From a checkpoint of a small image captioner: 64-pixel images, batches of 128.
Rows from block 3 of the text decoder of a small image captioner, named by matrix and row number. Rows with one number belong to one neuron. Each number is 128 + 32 x the weight over its row's rms, rounded and kept within 0 to 255. All counts start at 0. After the name is the row's rms in percent of the matrix's.
Before each neuron's rows are labels from the 100 texts, of 14976, where the neuron reaches its highest value: "tokens" is the input token at the peak. Only what is clearly more common there than usual is listed. The data: photos of plants and fungi (iNaturalist). In brackets: how many of the 100.
# fc1: MLP up (decoder.blocks.3.mlp.fc1.weight, 256x128), inputs 0-127
# fc2: MLP down (decoder.blocks.3.mlp.fc2.weight, 128x256, transposed), outputs 0-127

tokens: "," (81)
fc1.69 103 [ 90 149 103 149 171 107 128 106 169 160 118 131 136 133 104 100 109 109  69 137 157  95 110  82 160 119 123 171 112 133 123 147  59  48 147 166 128  79 174 136 144  98 168 154 167 150 153 131 142  84 132 159 176 128 139 141 114 186 151 190 133 188  97 142 172 139 133 183  85 139 121 115 126 138 120  64 160  85 113  63 114 160 141  93 166 114 160 139 120 116  94 176 128  75 117  80  94 166 154 157 171 132 122  88 168 119 157  66 136  88 115 147 130 176  88 120 195 131  55 151 153 109 136 114  88 120 129 127]
fc2.69 106 [ 96 108 148 147 134 106 114 107  97  74  89 149 124 100  72  81  99  82 114 159  56 117  84 113 206 117 110  88 115  78  91 115  98  88 111 147 109 129 162 216 143 185 130 165  95 132 100 111 118 152  84 196 154 154 150 110 140 205 129  87 158 139 155 110 208 129 159 146 141 102 113 136 120  96 103 183  85 144 101 101 110 149 114 188 173 145 166 127 224 163 129 113 132 123 122 122 140 126 144 137 128 156 112 143 114  94 119  98  92 151 147 135 162 138 120 159 125 131 107 120 118  65 117 143 118 107  80  97]

tokens: "," (50); "corn" (26)
fc1.155 104 [118 102 141 118 128 150 126 136 163 179  89 128 124  97 150 118 212 158 168 123 158 129 133 121  75 134 156 154 110  99 113 148 153 134 100  97  69  97 112 127 183 161 141 150 121 125  97 184 174 117 104  91 140 128 102 141 143  93 125 112 148 130 133 182 107  90 104  97 204 153  95 158 139 116 157 143 169 124 100 131 102 119  87 153 112  99 112 146 106  87  88 130 132  30 133  95 128 144 122 219 166 179  83  89 182 114  84 100 141 127 174  88 158 144 140 140  86 101 133 102 121  72 117  82  65 143 156  63]
fc2.155 097 [136 102  88  97 158 158 139 135  97 101  95 145 126  81 116 121 105 137  93 118 112 133 132 137 153 114 103  81 103 155 132 117 128 192 117 113 108 108 121 112 115 210  72  85  76 149 128 140 155 125 135  36 138 122 129 192  63 158 115 144 107 124 119 153 126 168 159 171 178 102 159 117 149  81  93 168 152 157 113 112  93 134 122 126 162 161  90 106 118 101  98 161 112 140 157  65 106 136 158 139  83  80 160 203 148 174  97 150 130 142 183 164 103 168  90 168  86 117 131 100 107  51  79 184 113 151 155 128]

tokens: "<end>" (30); "alba" (10)
fc1.146 104 [106 101 158 110 137 156 101 111 146  83 114 112 137 193 150  64 108 139 118 196  64  80 166 130 144 161 148 139  86 119  75 128 102 154  96  90 115 179 119 147 143  43 164 112 174 116 118 135  98  75  84  97 104 165 125 151 133 109  52 138 160 122 113 108  94 153 188 114  86 133 108 170 162 164 124 138 119 120 151 118 183 152 142 114  77  97 157 112 113  72 130 154 125 140 135 171 104 148 113 102 158 168 141 125 141 160 133 108  97 130 101 182 145 170 145 129  96  91  61 125 144 154 195  89 109 160 129  64]
fc2.146 099 [132 118 165  97 138 105 103 114 133 132 129 129 167 152 117  99  78 111 127 107 125 103 110 173 122 167 127 167 114 167 139 105 136  77 178 111 131 126  92 169 147 168 131 143 119 145  90 119 193 127 155 143 178 145 115 141 145 137 107 143 150  69 162 195 126 189  25 189  93  72  93 161  90 141 141 190  93 126  85 131 138 143 211  91 126 110 199 133 111 137 116 128 103 101 128 163 100 117  54 125 136 124  89 133  94 124 184 129 154 145 156  94 156 105 106 173 144 105 163 126 115 110  97 150 153  94  75 186]

tokens: "<end>" (38); "chloris" (16); "wood" (7)
fc1.101 087 [179 186 148 137  59 124 147 101 130  65 167 122 105 114 168 107  97 129 177 105 180 154 103 149 124 125 107 128 111  82 152  79 119 160  92  85 139 133 141 108  78 127 150 178 141 159  82 104 113  74  73 134 114 155 162  78 127 133 121  96  99 105 140 122 141  92 140  87 148 146 140 184  82 163 116 105 152 130  93 163  90 123 147  54 111 157 125 116  73 119 183 180  69 138 119 121  96 117 124 133 139 147 102  63 176 115 126 122 123  64  92  93 163 128 107 127 138 112 122 117 221  81 142  84 132 158 128  88]
fc2.101 086 [117 193 111 140  69 138 133 117 172  87 156 194 128 182 116 158 109 144 167 136 126 144 120 125 147 184  76  89 122 148  94 156 167 115 193  94 141 176  87  66  64 125 145 175 145 117 156 113 104 110  73 164  82 131  89 135 113 125 104 169 186 176  73 116 107 106 153 108 108 154 216  84 127 117 139 145 140  67 132 120 152 130  96  88 156 163 126  90 117 122  94 155 136 121 118 178 119 130 108  99  76 113 111 109 119 137 139 125  99 116 144 141 126 124 121 164 161  86 176 126 183 129 124  99 159 126 104  45]

tokens: "red" (27); "japanese" (24); "american" (8)
fc1.27 099 [142 140 127  85 213  76 103 190  98 113 142 137 146 118 171 141  95 123 130 151  84 141 155 130  66  73 110 136  55 122  99 111 144  77 127 106 103  78 154 128 157  45 152 111 122 155 148  91  97 117 156 133  75  96 137  96  85 146 151  88 193 137 206 157 131 141 156 127 171 137 101 150  59 141 115 181 164 140 149 146  96 117 203 159 149  91 150 122  96 115 100 115  82 146  98 123  70  88 118  98 123 109 100  71  81 148 129 140 136  98 148 136 151 126 125 167 176 117 133 105 134 140 110 136 117 135  94 110]
fc2.27 096 [125 196 158 145 104  77  92 154 101  97 172 148 142 131 131 160 124 113 127  99 164  97 121 142 131  79 106  86  69 137 171 160 115  82 168  92 161  85 111 174 126 161 145 156 119  77 119  79 101 125 118  61  60 199  85 107  71 150 110 136  94 116 137 113 121 143 142 163 151 157 124 147 121 106 149 142 178 160 111  58 147 125 119 196  70 149 129 131 117 150 122 182  83 118 125 116 105 182 152 116 150 133  84 138  83 122  92 146 172 124 145 148 147  98 132  73 129 144 102 109 127 151 128 166 101 123  73  44]

tokens: "<end>" (58); "poaceae" (24); "caprifoliaceae" (9); "rosaceae" (8)
fc1.107 127 [123 121 175 139 122  89 178  95 172 125 134 145 137 126 141  82 100 154 108 153 105  82 164 148 130 118 150 135 150 116  89 201 125  45  87 159 175 148 145 125 128  52  92 140 171 114 136 136 108  79 116 172  82 184  80  86 148 112 149 115  23 132 145 153 132 120 135 107 110  71 120 123 128 159 121 176 124  97 128 133 136 142 139 119 113  95 148 104 130 137 125 158  92 138 122  67 127 191 147 142 179 150 121  71  95 160  90 131  90 134 149 133  63 211 103  81 129 128 124 133 168 140 156 106  86 141 106 167]
fc2.107 195 [126 136 166 125 167  82 177  95 124 158 121 146  79 120 139  47 116 150 119 151 109  84 160 133 147 111 128 122 142  99  50 112 128  73  63 146 184 121 141 124 144  69 127 130 151 156 147 151  99  76 138 178 120 148 102  73 170 132 124 121  34 113 144 177 113  68 121 112 106  94 119 129 117 179 111 179 166  74 132 117 139 157 143 131 134 121 136 128  99 110 103 117 107 119 122 112 149 141 126 103 178 152 126  58 128 127 105 150  73 114 125 105  72 215  83  64 137 104 127 116 160 157 105 116 112 158  93 174]

tokens: "red" (18); "pinales" (14); "asparagales" (13); "polypodiales" (9)
fc1.71 097 [115  98 156 105 160 111 151 118 140 155 105 125 137 167 138 142 122  97 203  75  86 143 172 119 149 102 172 112 139  84 125 155 124 120  81 197  64 142 191 196 198 139 101 122 149 107  96 152 189 130 203 167  99 145  83 110 115  74  77 136 162  86 133 155 136 111 106 113 116 164 138 105 106 109 131 149 125 129 155 144 131 158 141 129  89 127 197 170 115 176  71  95 165 132 142 145 120 138  71  94 144 120 156 152 143 142 173 176  97  96  95  81 115 172 129 156 141  62 146 178 149  93 121 104 127 128 124 126]
fc2.71 097 [157 160 206  67 119 128 116  91 145 177 168  59 142 148 104 134  46 159 132 119 116 101  85 126 142 122  95 104 182 129 120 151 105 149 142 126 143 134 109 133 104 140  93 155 162  76 151 110 173 137  99 156 113 101  60 112 160 108 174 121 147  88 138 121 175 125 161 101 105 128  82 111 121 103  82 142 107 117 150 173 180 109  67 116 143 124 147 102 232  90  99 109 101  88 170  94  77  88 119 140 160 138 104 191 106 113 142  89 128  95 141 176 126 150 160  94 106 119  98 128 146 131 169 162 144 146  93  85]

tokens: "maritima" (22); "nivalis" (20); "styraciflua" (19); "vulgare" (15)
fc1.105 090 [ 88 153 165  80 140  84 130  88 199 109  79 167 118 114 160 180 145 178 138 125 162 126  98  99 115 132 158 162 151 188 129  97 143 174 125 133 119 144 161 131 165  81 134 147 139 158 159 187 148 140 146 108 135 130  98 119 126 114 152 162 114 137  76 121 176 168 187 141 108 151 126 163 159 100 105 130 147 138 163 144 125 146 135 156  86 177  98 132 107  86 150 137 116 205 119 191 148 117 161 155 229 133 129 124 122 119  23 138 120 123 131 134 118 186  82 145  72 110 135 148 114 134 124 103 103  72  71 126]
fc2.105 111 [ 68  90 131 141 112 158  91 143 137 104 160 179 131 158 154 110 146 158 116 124 155 140 101 124 150 130 121 172 146 120  49  87 135 193 146 168  75 115 134 169 110 107 166 126 148 201 188 159  70 182  96 135 128 143 140 168 151 138 136 140 117 132 137  99 164 137 105 155 135 213 149 167 160 147  95 161  92  80 125 166 147 127 113 145 158  89 209 211 148 128  99 102 112 117  91 153  97 121 115 102  51 184 124 150 122 111 137 162 169 126 105 115 115 102 105 159 166 151  98 141 128 168 141 156  92 101  85 127]

tokens: "bird" (61); "black" (11); "ivy" (10); "ground" (7)
fc1.157 102 [167 180 155 104 108 143 139 149 168 145 129  78 181 139 129 101  98 183 150 134  94 146 140 134 108 153 136 143 134 119 110 123 125 206 186 122 140 131 142 132  97  94 165 105 108 145 159 159 183 120 171 158 118 127 201  89 145 117 190 127 144 143 181 177  63 139 183 108 145 197 111  74 148  93 160 128 147 117 106 108  88  68  92 124 152 149 131 154 159 158 193 108 123 146 145 108 105 144 148 152 176 136 130 101 132 109 166 166 105 181 103 123  64 168 124 101 109 111  65 124 146  95 145 101 129 117  43 110]
fc2.157 098 [179 106 127 151 115 151 147 138 179 150 112  89 156 104 158  88  98 103 127 106  60 157 117 145 162 163  99 133  95 127 132 165 169 152 177 126 190 106 106 143  97 142  97 142 122 118 171 138 224 159 138 143 108 139 122 139 162  75 193 115 130 131 140 134  79 101 186 145 165  74 117 131  91 115  92 107  91  81 145  76 125 146  98 151 175 149 100 134 142 139 155 139 107 146  86 169  47 116 152 179 135 153  95 107  69  94 161 114 145 138  85 186 137 122 139  95 134 121 167  92 101 118 152  92  84 130  83 192]

tokens: "," (41); "white" (25); "wild" (11); "meadow" (9)
fc1.153 105 [121 119 160 164 144 149 171 169 141 134 138 144 125 153 107 132 111 134  82 146 122 137 137 163 109 159 164 173 154 129 157 115 156 149 128  86 121  75 138 153 131  98 224  95 104 127  82  65 153 106 128  99 112 101 133  92 112 139  74 171  76 111 103  83 189 109  72 133 113 130 108 112 130 177 149 115  89 161 105 142 119 109  85 108 172 141 121 186 103 124 184 125 112 145  83 214  79 125  97 129 183 118 163 174 116 144 132 140  63 131 196 116 164 126  91 113 137  86 134 116  73 133 145 148  86  99 182 180]
fc2.153 127 [149 159 118 191 146 144 167 124 165 132 108 150 137 123  99 149 141 126  49  83 119 142 109 138 114 134 122 153 142  44 143  93 144 168 126  74 100  89 184 140  96 129 175 160 128 169  94 117 116 213  91  93 112  37 159  96  95 162 124 123 137 113 125  91 154 149  84 136  67 143 161 154 131 182 163  92 146 143  98 121 108  81 121 114 109 100  70 154 146  91  89 136 151 139 113 156  52 106  85 111  73 130 110 110 130 121 119  95  73 171 193 153 156 129 114 112 135 121 114  92  95 166 103 101 136 106 125 122]

tokens: "magnoliopsida" (49); "<end>" (44)
fc1.255 090 [139 144 205 151 156 110  79 138 175 178 113 139 109 124  51  78 146  95 178 160 150 127 129 142 173 129 127  95 105  96 149 116 154 135 157 153 195 100  87  96 186  72 128 109 170 153  88 106 184 128 110 135 154 150  85 102 132 109  82 155  93 108 151 137  88 101 127 148 111 140 102  83 152 163 121 188 131 105 134 164 161 107 178 120 156 108 100 159 109 125 132 132 126 144  99 143  76 132 142  92 111  58 115 123 111 175 133 103 147 149  87 144 129 164  31 122 151 121  77 134 180 111 105 137 133 156 142  52]
fc2.255 085 [118 146 152 137 217 150 181 118 130 122  95 144 122 122 102  93 124 179 146 152 130 120 122 184  79 123 128 160 117 124 142 123 163 110 156 116 141 141 141 108 155 135 116 166 182 149 102 159 156  99  98 158  95 154  60 123 211 121 192 150 158  96 149 143 151 187 159  92 105 124  78 119 122 161 166 102 126 173 179 127 128 107 151 199 194 109  97 145 220 188 154 135 137 145 111 154 148 162 111 130 136 117 141  96 141 140 122 112 210 186 157 121 141 149 136  84 157 126 108 129  81 139 181 149 140 131 157  93]

tokens: "<end>" (33); "hedge" (12)
fc1.154 089 [122 139 123 162 165 143 130 134  86 146 167 155 111 120 138 113 115 145  67 160 154 130 128 189 119 124 173 135 117  99 155 119  88 141  86 116 110 104 143 156 157  58 161  91 125 176 134  94 143 100 112 153 156 180 140  82 129  85  80 127  83  83  68 199  82 128 155 125 214 142  37 167 180  80 110 144 134 104 107  80 147 123 158 104 136 150 150 105  95  94 155 129  73 173  76 149 132 103 159 138 150 107 142  63 176 139 126 119 114 132  94 122 102 116 125 159 117 141 141 165 120 125 138  87 120  51 165 121]
fc2.154 096 [121 113  87 162  86 135 142  77 200 178  80 160 164 161 144 181 129  86 103 133 128 122 150 171 176 131 143  85 154 150 144 126 168 144  92  96 165 173  95 109 164 151  89  55 162 175 148 131 150 110  93 156 117 156 107 109  94 107 119 129 146 155 122 112 158  75 206 118  97 118 143 113 152 125 101 114 158  77 186 170 164 132  84  96 135 111 117 164 135 127 115 137 118 112 142 107 130 172  83 111 126 120  77  37 168 142 161 156 197  85 133 169 116 161 142 145 155 120 168 124 168 120 166 144 111 133 136 186]

tokens: "<end>" (69); "wall" (14)
fc1.144 097 [123 121 146 105  80  91 124 152 138 112 150 114  49 112 140  99 118 117 103 141 145 150  82 190  80 160  80 182 107  86  88 143 107 167  91 131 121 115 110 141  58 100 139 116 149 168  89  85  97  85 104 132 143 132 148  96 114 108  80 146  93 109 126  90  88 115 151 137  48 146 165 146 146 157 161 176 143 160 112 204 184 170  71  98 183 133 122 128 118 136 100 103 131 114 139 151 156  83 147  94 153  85 161  91 128 132 184 126 140 136 211 141 142 162  75  99 155 123 109 107  99 116 108  68 118  99 146 100]
fc2.144 104 [127 104 137 106  95 123 119  76 161 111 154 150 142 157 134 126 135 152 136  99 121 160 102 151 109 185 129 165  85 111  89 147 120 105 184 146  83 186 156  80 131  85  93 118 172  93 131  90 128 128 173 113  59 116 166 124 193 141 131  99 119 109 125 122 142  88 187 159 105 136 152  86 154 147 176 136  73  66  78  84 125 207 117 112 106 130 145 148 125 105 131  89 136 107  59  99 155  86 134 157  83 174 111 160 140  84 136 128 118  80 150 106  96  84 159  97 140 118 184 138 144 173 113 166 133  98  44 140]

tokens: "," (92)
fc1.78 094 [ 93 130 116 138 145 151 153  68 120 134 120 162  65 198 160 121 112 111 139 118 102 118 146 152 159  69 154 116 135 112 131 113 127 130 210 155 100  86 138 138  75 169 188 174 143 114 102  88 158 129 182 116 136 128 164 109 127 123  99 139 177 202 110 163 116 169 157 150 136 133 147 133  87 190 153 178 185 144 157 107  63 151 138 145 106  57 140 135 135 127  70  82 154 124  93 102 129  58 103 146 135 143  63 120 120 123 135 128 101 135 184 169 142 134 138  96  78 155  86 148  91  87 107 141 150 128 171 157]
fc2.78 098 [124 121 109  99  91 136 147 136 222 102 114 197 102 195 112 118 112  92 121 114 160 204  73  91 104 107  98 157 143 134 108 100 104 140 117 103  99 175  80 137 101 171 192 181  93 108 135 156  96 152 112 157 137 187 181 177 151 136 156 101 137 174 133  90 128 123 142  96 112 142 130 182  94 158 162 117 124 146 121 157 132 109 157 181 163  83 164 117 152 133 154  99 109 188 103 125 143  92 153 127  92  79  98 138 180  95 146 105 162 124  85 150 158 130 141 174 122 141 121  71  90 109  73 149 106 116 162 171]

tokens: "," (77)
fc1.189 106 [ 95 141 143 143 165 186 171 103 163 162 125 182 110 172 137  92 160 160  94 147 158 123 153  70 102 119 197 168 152 118 110  83 183 119 165 134 162  94  96 140 126 148 118 136 119 178 120 152 158 126 174 138 134 123  93 135  89 144 112 125  54  55 130 149 137 151 116  95 148 175 120  98  94 127 114  66 194 117 130  84 147 151 129 116 121  61 189 133 130 113 142 130 178 153 116 104 125 113 129 112 160  75  45 137 166 157 126 155 172 120 157  73  65 139 156 121 112 112  89 137 167 131 165 132 140 121  64 114]
fc2.189 086 [140 125  78 147  76  72 157 133  72 165 122  29 114 109 118  88 188 157 122  82 115 163 152 125 121 135 139 187  91  82 166  80  73  92 126  94 124 138 105 164 143 154 103 125  91 112 136 156 133 150 189 104 149 117 154 111 122  65 128 135 139 148 136 129  94 162 124 189  92 123 128  92 136 170  98  97 126  89 164 140 130  62 113 149 150 141  83  99 127 111 106 140 145 105 146  80  97 110 155 118 211  87 139 129  76  93 102 114 115 110  97 131 151  95 103 150  56 141 141  78  89 104 157  95  94 139 162 108]

tokens: "bird" (34); "yellow" (13); "bush" (10)
fc1.143 102 [110 138 135 149  85 143 171  93 209 116 152 112 121 139 142 135 124  90 142  46 135 144  85 109 124 154 149 141 144 144 110 146 102 164 118 115 123 137 209 146 205 108 147 160 125 124  90 145 140  80 145 147 153 113 127 109 122 131 127 193 124 138 103 160  85 150 114 112 117 172 156 146 150 114 141 152 183 170 156  90 212 115  30  84 208  90 112  66 163 157 185 157 115 112 140 139 113 101 126 161 122 103 130 103  77 141  82 118 129 117  79 125 161 100 101 159 137 137 121 137 131  98 152 137 162  92 156 186]
fc2.143 087 [199 111 139 103 130 144  99  98 185 140 118 161 117 108  78 155  76  68 173 100 110 117 124 118 108 142 137 114  83 219 164  99 127  44 143 107  99 130 127 124  92  80 137 134 142 135 100 134 185 140 114  71 167  91 145 148 137 118  73 165 141 176 136 150 144 137 122 142  98  84 192 105 153  79 141 121  98 107 170  67 133 104 149 152 182 139 130 160 140 161 149 134 134 130  63 163 101 123 115 156 134 128 121 142 203 156 117  56 138 192  96 124 122 113 130 122 100 125 152 113 138 117 102 155 136  53  96 108]

tokens: "bird" (14); "order" (14); "black" (11); "yellow" (7)
fc1.38 097 [150 168  89 186 144 149 123 112 135 159  99 157 150 155 143 141 165 128 145 148 117 111 131 106 109  66  94  58 155 143 147 155 161 137 161 196 117 137 120 144 138  77  93 135 136 119 107 221 141 117  86  79  90 158 118 109 147  84 123 152 132 110 133 154 106 158  83  79 140 143 171 160 124 172 151  56 141 173  95  96 155  81  99 135 141 122  69 159 126 125 172 201 170 118 140 143 114  96 153 104 126 139 144 218 165 117 118  88  91 107  97 117 148  96 135 147 126  75 180 149 128  95  76 109 122  72 111 102]
fc2.38 094 [180 140 117 104 128 107 118 126  81 173 147 136 172 114 136 124 154 100 155 105 131 180 162 124 150 115 167  89 167 137 124 148  82 134 196 159 118 156  43 126 109 116 104 106 154 128  71  95 144 127 123  92 146  79 137 143 138 103 124  93 139  98  97 108 105 110  96 109 178 179 124 166 135  70 110 100 148 187 168  80 121  63 156 127 123 111  59 144 136 181 192 157 185 121 172 105 145  53 150 136  93 156 138 203 151 141 136 138  67 107 110  87 118 104 163 164  92 156 148 146 139 132  97 135  96 107  88 127]

tokens: "<end>" (21)
fc1.176 091 [ 55 107 124 142 121  85 105 144 194 123 131 166 110 143  93 117 119 158 161 103 136 103 190  90 112 162 111 110 159  74  86 118 108 102 206 121 123  99  79 103 111  92 146 109  56 180  75 161  91 137 131 153  37 142 137  76 133 168  76 142 108 157 128 191 134 130 160  81 129 153 155 101  97 132  55 114 170 136  89 133  91 125 127 131 172 143 171 114 131 124  75 105 129 156 153  91 137 140 112 123  96 126 100 130 122 122 101 158 150 178  91 166 108  81  95 149  88  94 176 128 146 110  95 151 163 112 122 115]
fc2.176 089 [ 67  88 163 176 129 138 123  81 107  85 125 182 134 137 108 130 110 133 109 128 136 116 121 164 113 171 107 138 143 126 134 129 107 100 127 157 155  96 151 117 129 159 143 157  11  95 138 161 132  95 114 128 163 139 135 138 162 119 145  91  69 103  87 200 102 165  84 135 155  81 110 136 150 135 186 209 150 125 102 140 161 123  61 108  76 193 141 128 152  83 161 145 178 137 114 179 176 123 114 100 132  97 150 138 104  76 134  97 155  92  84 137 122 139 146 175 155 144 110 143  68 137  97  74 134 122 165  80]

tokens: "red" (30); "dasiphora" (25); "black" (16)
fc1.111 093 [135 148 112 101 137  71 166 137 133 116 148 167 163 122 126 106 205 146 169 157  72 150 138 152 126 193 188 120 154 147  84 149 107 216 158 165 150  62  89 164  95 162 163 209 146 106 105 112  87 130 118 139  71 140 170  88 123  90 180 113 144 130  78 157 115 143 115  99 102 186 144 185 135  90 107  88 142  85 176 124 129 132 104 174 117  86 151 129  92 166 164 148 129 118 106 136 123 137 117 153 106  77  93 118 160 122 155 132 159 140 133 132 127 131 107 113 146 106  94 118 165 151 151 148 175  74 161  76]
fc2.111 082 [107 106  83  67 135  86  97 154  77 135 163 142 153 118 109 152 112 122 145 108 132 183 151 112  84  61 128 150 100 111 121 143 134 140  72  95 162 130 122 173 178 164 103 154 101 106 117  84 127  90 113 148 153 132 105  79 173 115 138 172 147  96 153 122 138 113  93 129 113 140 101 134 156  25  72 189 137 103 172 172 142 122 174 193 150 131 190 154 102  75 147 108 136 156 166 127 162 148 138 119  78 139 116 132 130 115 138 161 112 140 103  21 107 146 136 149 124 207 140 104 129 108 147  88 124 141  90 125]

tokens: "," (90)
fc1.52 098 [127  72  94 162 118 122 120  44 121 124 144 161 142 114 106  81  77 129 143 132 109 165 143  73  94  94 175  68 114 107 105 146  63  86  77 127 108  56 164 156 104 178 140 106 115 142  99 111 128 178 130 138 144 100 160 110 144 155 112 153 103 170 186 159 114 171 143 116 215 109 112 119 129 114 139 111 149 124 163  97  75 131  99 186  95 106 131 130 126 127 118 191  81 122  97 146 102 128  78 126 135 111  77 108  81 116 127 120 149 159  65 139  96 155 145  62 133 129 143 140  94  76 179 102 126 175 123 157]
fc2.52 097 [122 167 111  78 108 186 118  37 104 127 166 135 114 179 187  98 113 142 128 128 134 143  83 164 136 116 126 142 107  95  84 163  89 122 129 119 117 137 126 102 115 156 233 138 167 126 116 103 137  55  83 174 114 159 148 111 149 100  82 158  79  70 160 113 115  95 121  98 120 112 119 170 157 121 158  88 142 103 118 105 143  93  48 122 105  95 102 113 147  92  77 142 139 159 137 140 154 114 158 164  92  74 143 120 156 119 100 172 126 135 104 105 177 100 144 139 148 136 137 163 119 138 142 166 148  82 216  86]

tokens: "cholla" (55); "aspen" (23); "parsnip" (22)
fc1.33 124 [104 147 114 166  80 101 125 139 172 107  74 172 174 143 126 136  93  94  85 136 118  86 177 115 130 138 163 136 156 122 153 113 128  89 141 114 220 112 152 132 119 130 165 110 116  99 105 175 158 139 120 145 127 139 117 115  64  91  87 163 112 168 133 114 103 148 191 106 136 143 125 130 173 156 144 138  86 139 137 144 211 160 101  82 125  81  83  86 146 131 167 108 121 121  83 109 137 107  54 152 138  89  80 164 134 117  90  84 122 121 159 104 113 114 156  56 145  41 138 128 175  89 182 118 123  81 172 145]
fc2.33 189 [ 67 119 114 151 107 138 111 183 125  96  97 152 135 127 119 176 118  83  81  99  85 120 166  92 146 147 169 140 125 165 209 120 114  95 174 121 176  45 113 110 109 184 197 141  99 118 119 134 156 161 163 110 143 123 130 163 115  99 101 162 162 141  78  84  83 183 158 161 151 173 110 126 152 121 151 152  99 122 146 134 181 190 121  78 128  89 135 142 154 139 169 156 119 141  71  80 137 127  98 176 111 124 103 166 115 156 115  67 115 156 146 129 112 122 162 116 138  70 107 115 190  89 137  98 157  93 158  88]

tokens: "magnoliopsida" (65); "sordariomycetes" (17); "bryopsida" (13)
fc1.116 097 [130 134 117  85 146 146 175 175 117 146  91 146 142 155 134 119  97  54 107 151 128 101  95 123  96 150 188  45  90 136 123 111 166 132 164 102 132 122 118 140 146  81 169  84 212 138  94 140 104 168 144 174 157 114 115  85 131 136 123 114 135 120 125 170 107 128 154  72 133 158 131 117 133 117 123 178 147  83  98 103 156 197 186 113 132 106 147 118  65 189 134 138 123 179  91 117 111 163  40 107  99 124 118 154 139 127 174 113 124 202 127 131  45 112 122 107  69 109 105  93 174 145 129 109 124 120 142 110]
fc2.116 106 [134 137 151 130 127 117 126  95 135  96 112 123  51 132 164  51 108 154 132 136 162 158 197 118 173 103 121 110 195 103 173 131 177 101 134 126 112 101 138 134 104  94  99 157 181 192 109 128 145 162 126 119 118  99 140 130  86 103 131 123  97 137 175 143 162 121 157 125  97 142  91  90 157 182 172 190 158 144 167 123 152 115 133  68 158 130  81 150 134 163  80 106  72 158 107  98 129 140 200 107 131 214 199 194 147  99 107 161 146  95 148 123 141  89 147 151 130 136 161 168 146 116 127 107 107  81 130 168]

tokens: "sweet" (7)
fc1.10 101 [121  95  58 103 161 135 164  91 107 149 129 142 123 192 112 162  71 132 102 139 114 112 199  93 119 127 159  91  81 148 109 113 132 100 127 105 105 131 123 127  67  97  67  80 125 137 122 109 138 162 153 144 141 192 125  87 113 153 151 163 190 135 100  87  68  92  74 191 205 171 118 133 130  91 135 119 148 143 188 140 161 114 170 170 159 125 166  82  79 130 109  88 176  95  82 197 115 133 112 138 150  70 153 130 110 115 157 118 101 155 149 113 117 119  99 136 124  77 140 104 129 128 140 148 126 170 131 179]
fc2.10 096 [171  90 122 124 134 150 189 116 150 111 142 134  57 146 148 148 139 131 160  92 130  91 164 150  80 165 178 154 100 107 113 128 135 171 122 108  77  85 153  81  83  96  90 100 123  97 162  97 106 120 180 113  59 151 116 127 169 179 149 166  84 100 114  74 136 101  84 181  65 112 194 130  93  98 140  87 151 117 130  62 101 160  78 111 154 142 135  95 108 173  79 159 136 133  98 126  92 142 179  99 132 141 117 119 171 170 103 165 138 116 156 112  93 143 146  98 101 154 190 165 118 145 132  62 121 135 109 138]

tokens: "<end>" (44)
fc1.179 093 [148 147 182 138  78 142 150 139 104  94 134 122 107 162 161 136 149 109  73 137 134 134 174 106  77 122 141 139  94 144  75 116  92 113 175  92 127 106 131 116  88  83 127  86 144 142 123 148 111  88 145 180 157  81 115 118 165 116 116 130 117  81 116 110  86  89 134 164 115 177 132 112 153 165 160 174 159  34 125 178 104 103 146 130 107 139 166  78 135  68 175 202 154  92  61 139 104 100  92 152 145 122  86 147 120 120  87 199 162 125 159 102 123 173 130 107  83 129 171 126 113  74 133 153 127 205 104 133]
fc2.179 102 [102 143 129 138  73 145 130 170 195 160 180 154  96 129 133 154 127 133  93 163 169  79 186 133 182 209 114 153 159 128 139  87 143 111  98 147  80 129 133 149 180 132  97  98 179  94 115  92  76 159 129 143 170 146 210 177  81 146  82  79 139 103 146  77  72 139  63 113 158  88 165 155 137 109  79  78 125 116 119 146 126 185 137 104 158  96 179 121 124 108  95 132 179 110 100 125 119  90 147 121 117  84 109 102  92 109 100 133  96 118 185 136 113 105 126 129 152 138 115 143 100 151 146 165 130 148 108 169]

tokens: "," (92)
fc1.147 086 [117 154  93 163 145 165 117 107 111  85 142 159 136 155 183 114 125 154 116 154 184 165 178 157 134  85 116 160 172 101 101 112 125 110  91 109 149 119  86 172 144 105 112 115 112 132 142  86 184  83  93  72 126 217  85 100 106 103 125 132  97 109 159 169  70 175 178 165 131 115 127 147 110 160 166 140 138 131  78  97 145 159 127 134 138  91 158 124 125 130 147  68 107 110 123  74 155  61 165 151  77 101 142 147 138  72 171 194 114 107 140 123 158 140  96  96 138 101  95 158 165 103 166 155 114 103 213 121]
fc2.147 097 [137 101 150 151 110 122 126 108 186 130 121 144 178 149  54 113 190 113  65 137 173 132 126 148 146 151 116 136 179  83 106 171 174  89 193 118 124  94 188 144 160 115 158 160 148 107 106 130 159 144  85  97 198 167 138 127  94 167 141 152  99 134 133 117 109 166 108  98 120 168  78 161 142 109 229 121 156 128 140 134 111 101 122 117  94 104 101 109  98 121 127 109 115 127 135 130 106 135  67 187  82  85 162 164 132 116 149 203 204 107 171 124 164 125 149 141 130 112 131 169 176 120 143 107 122 168 168 106]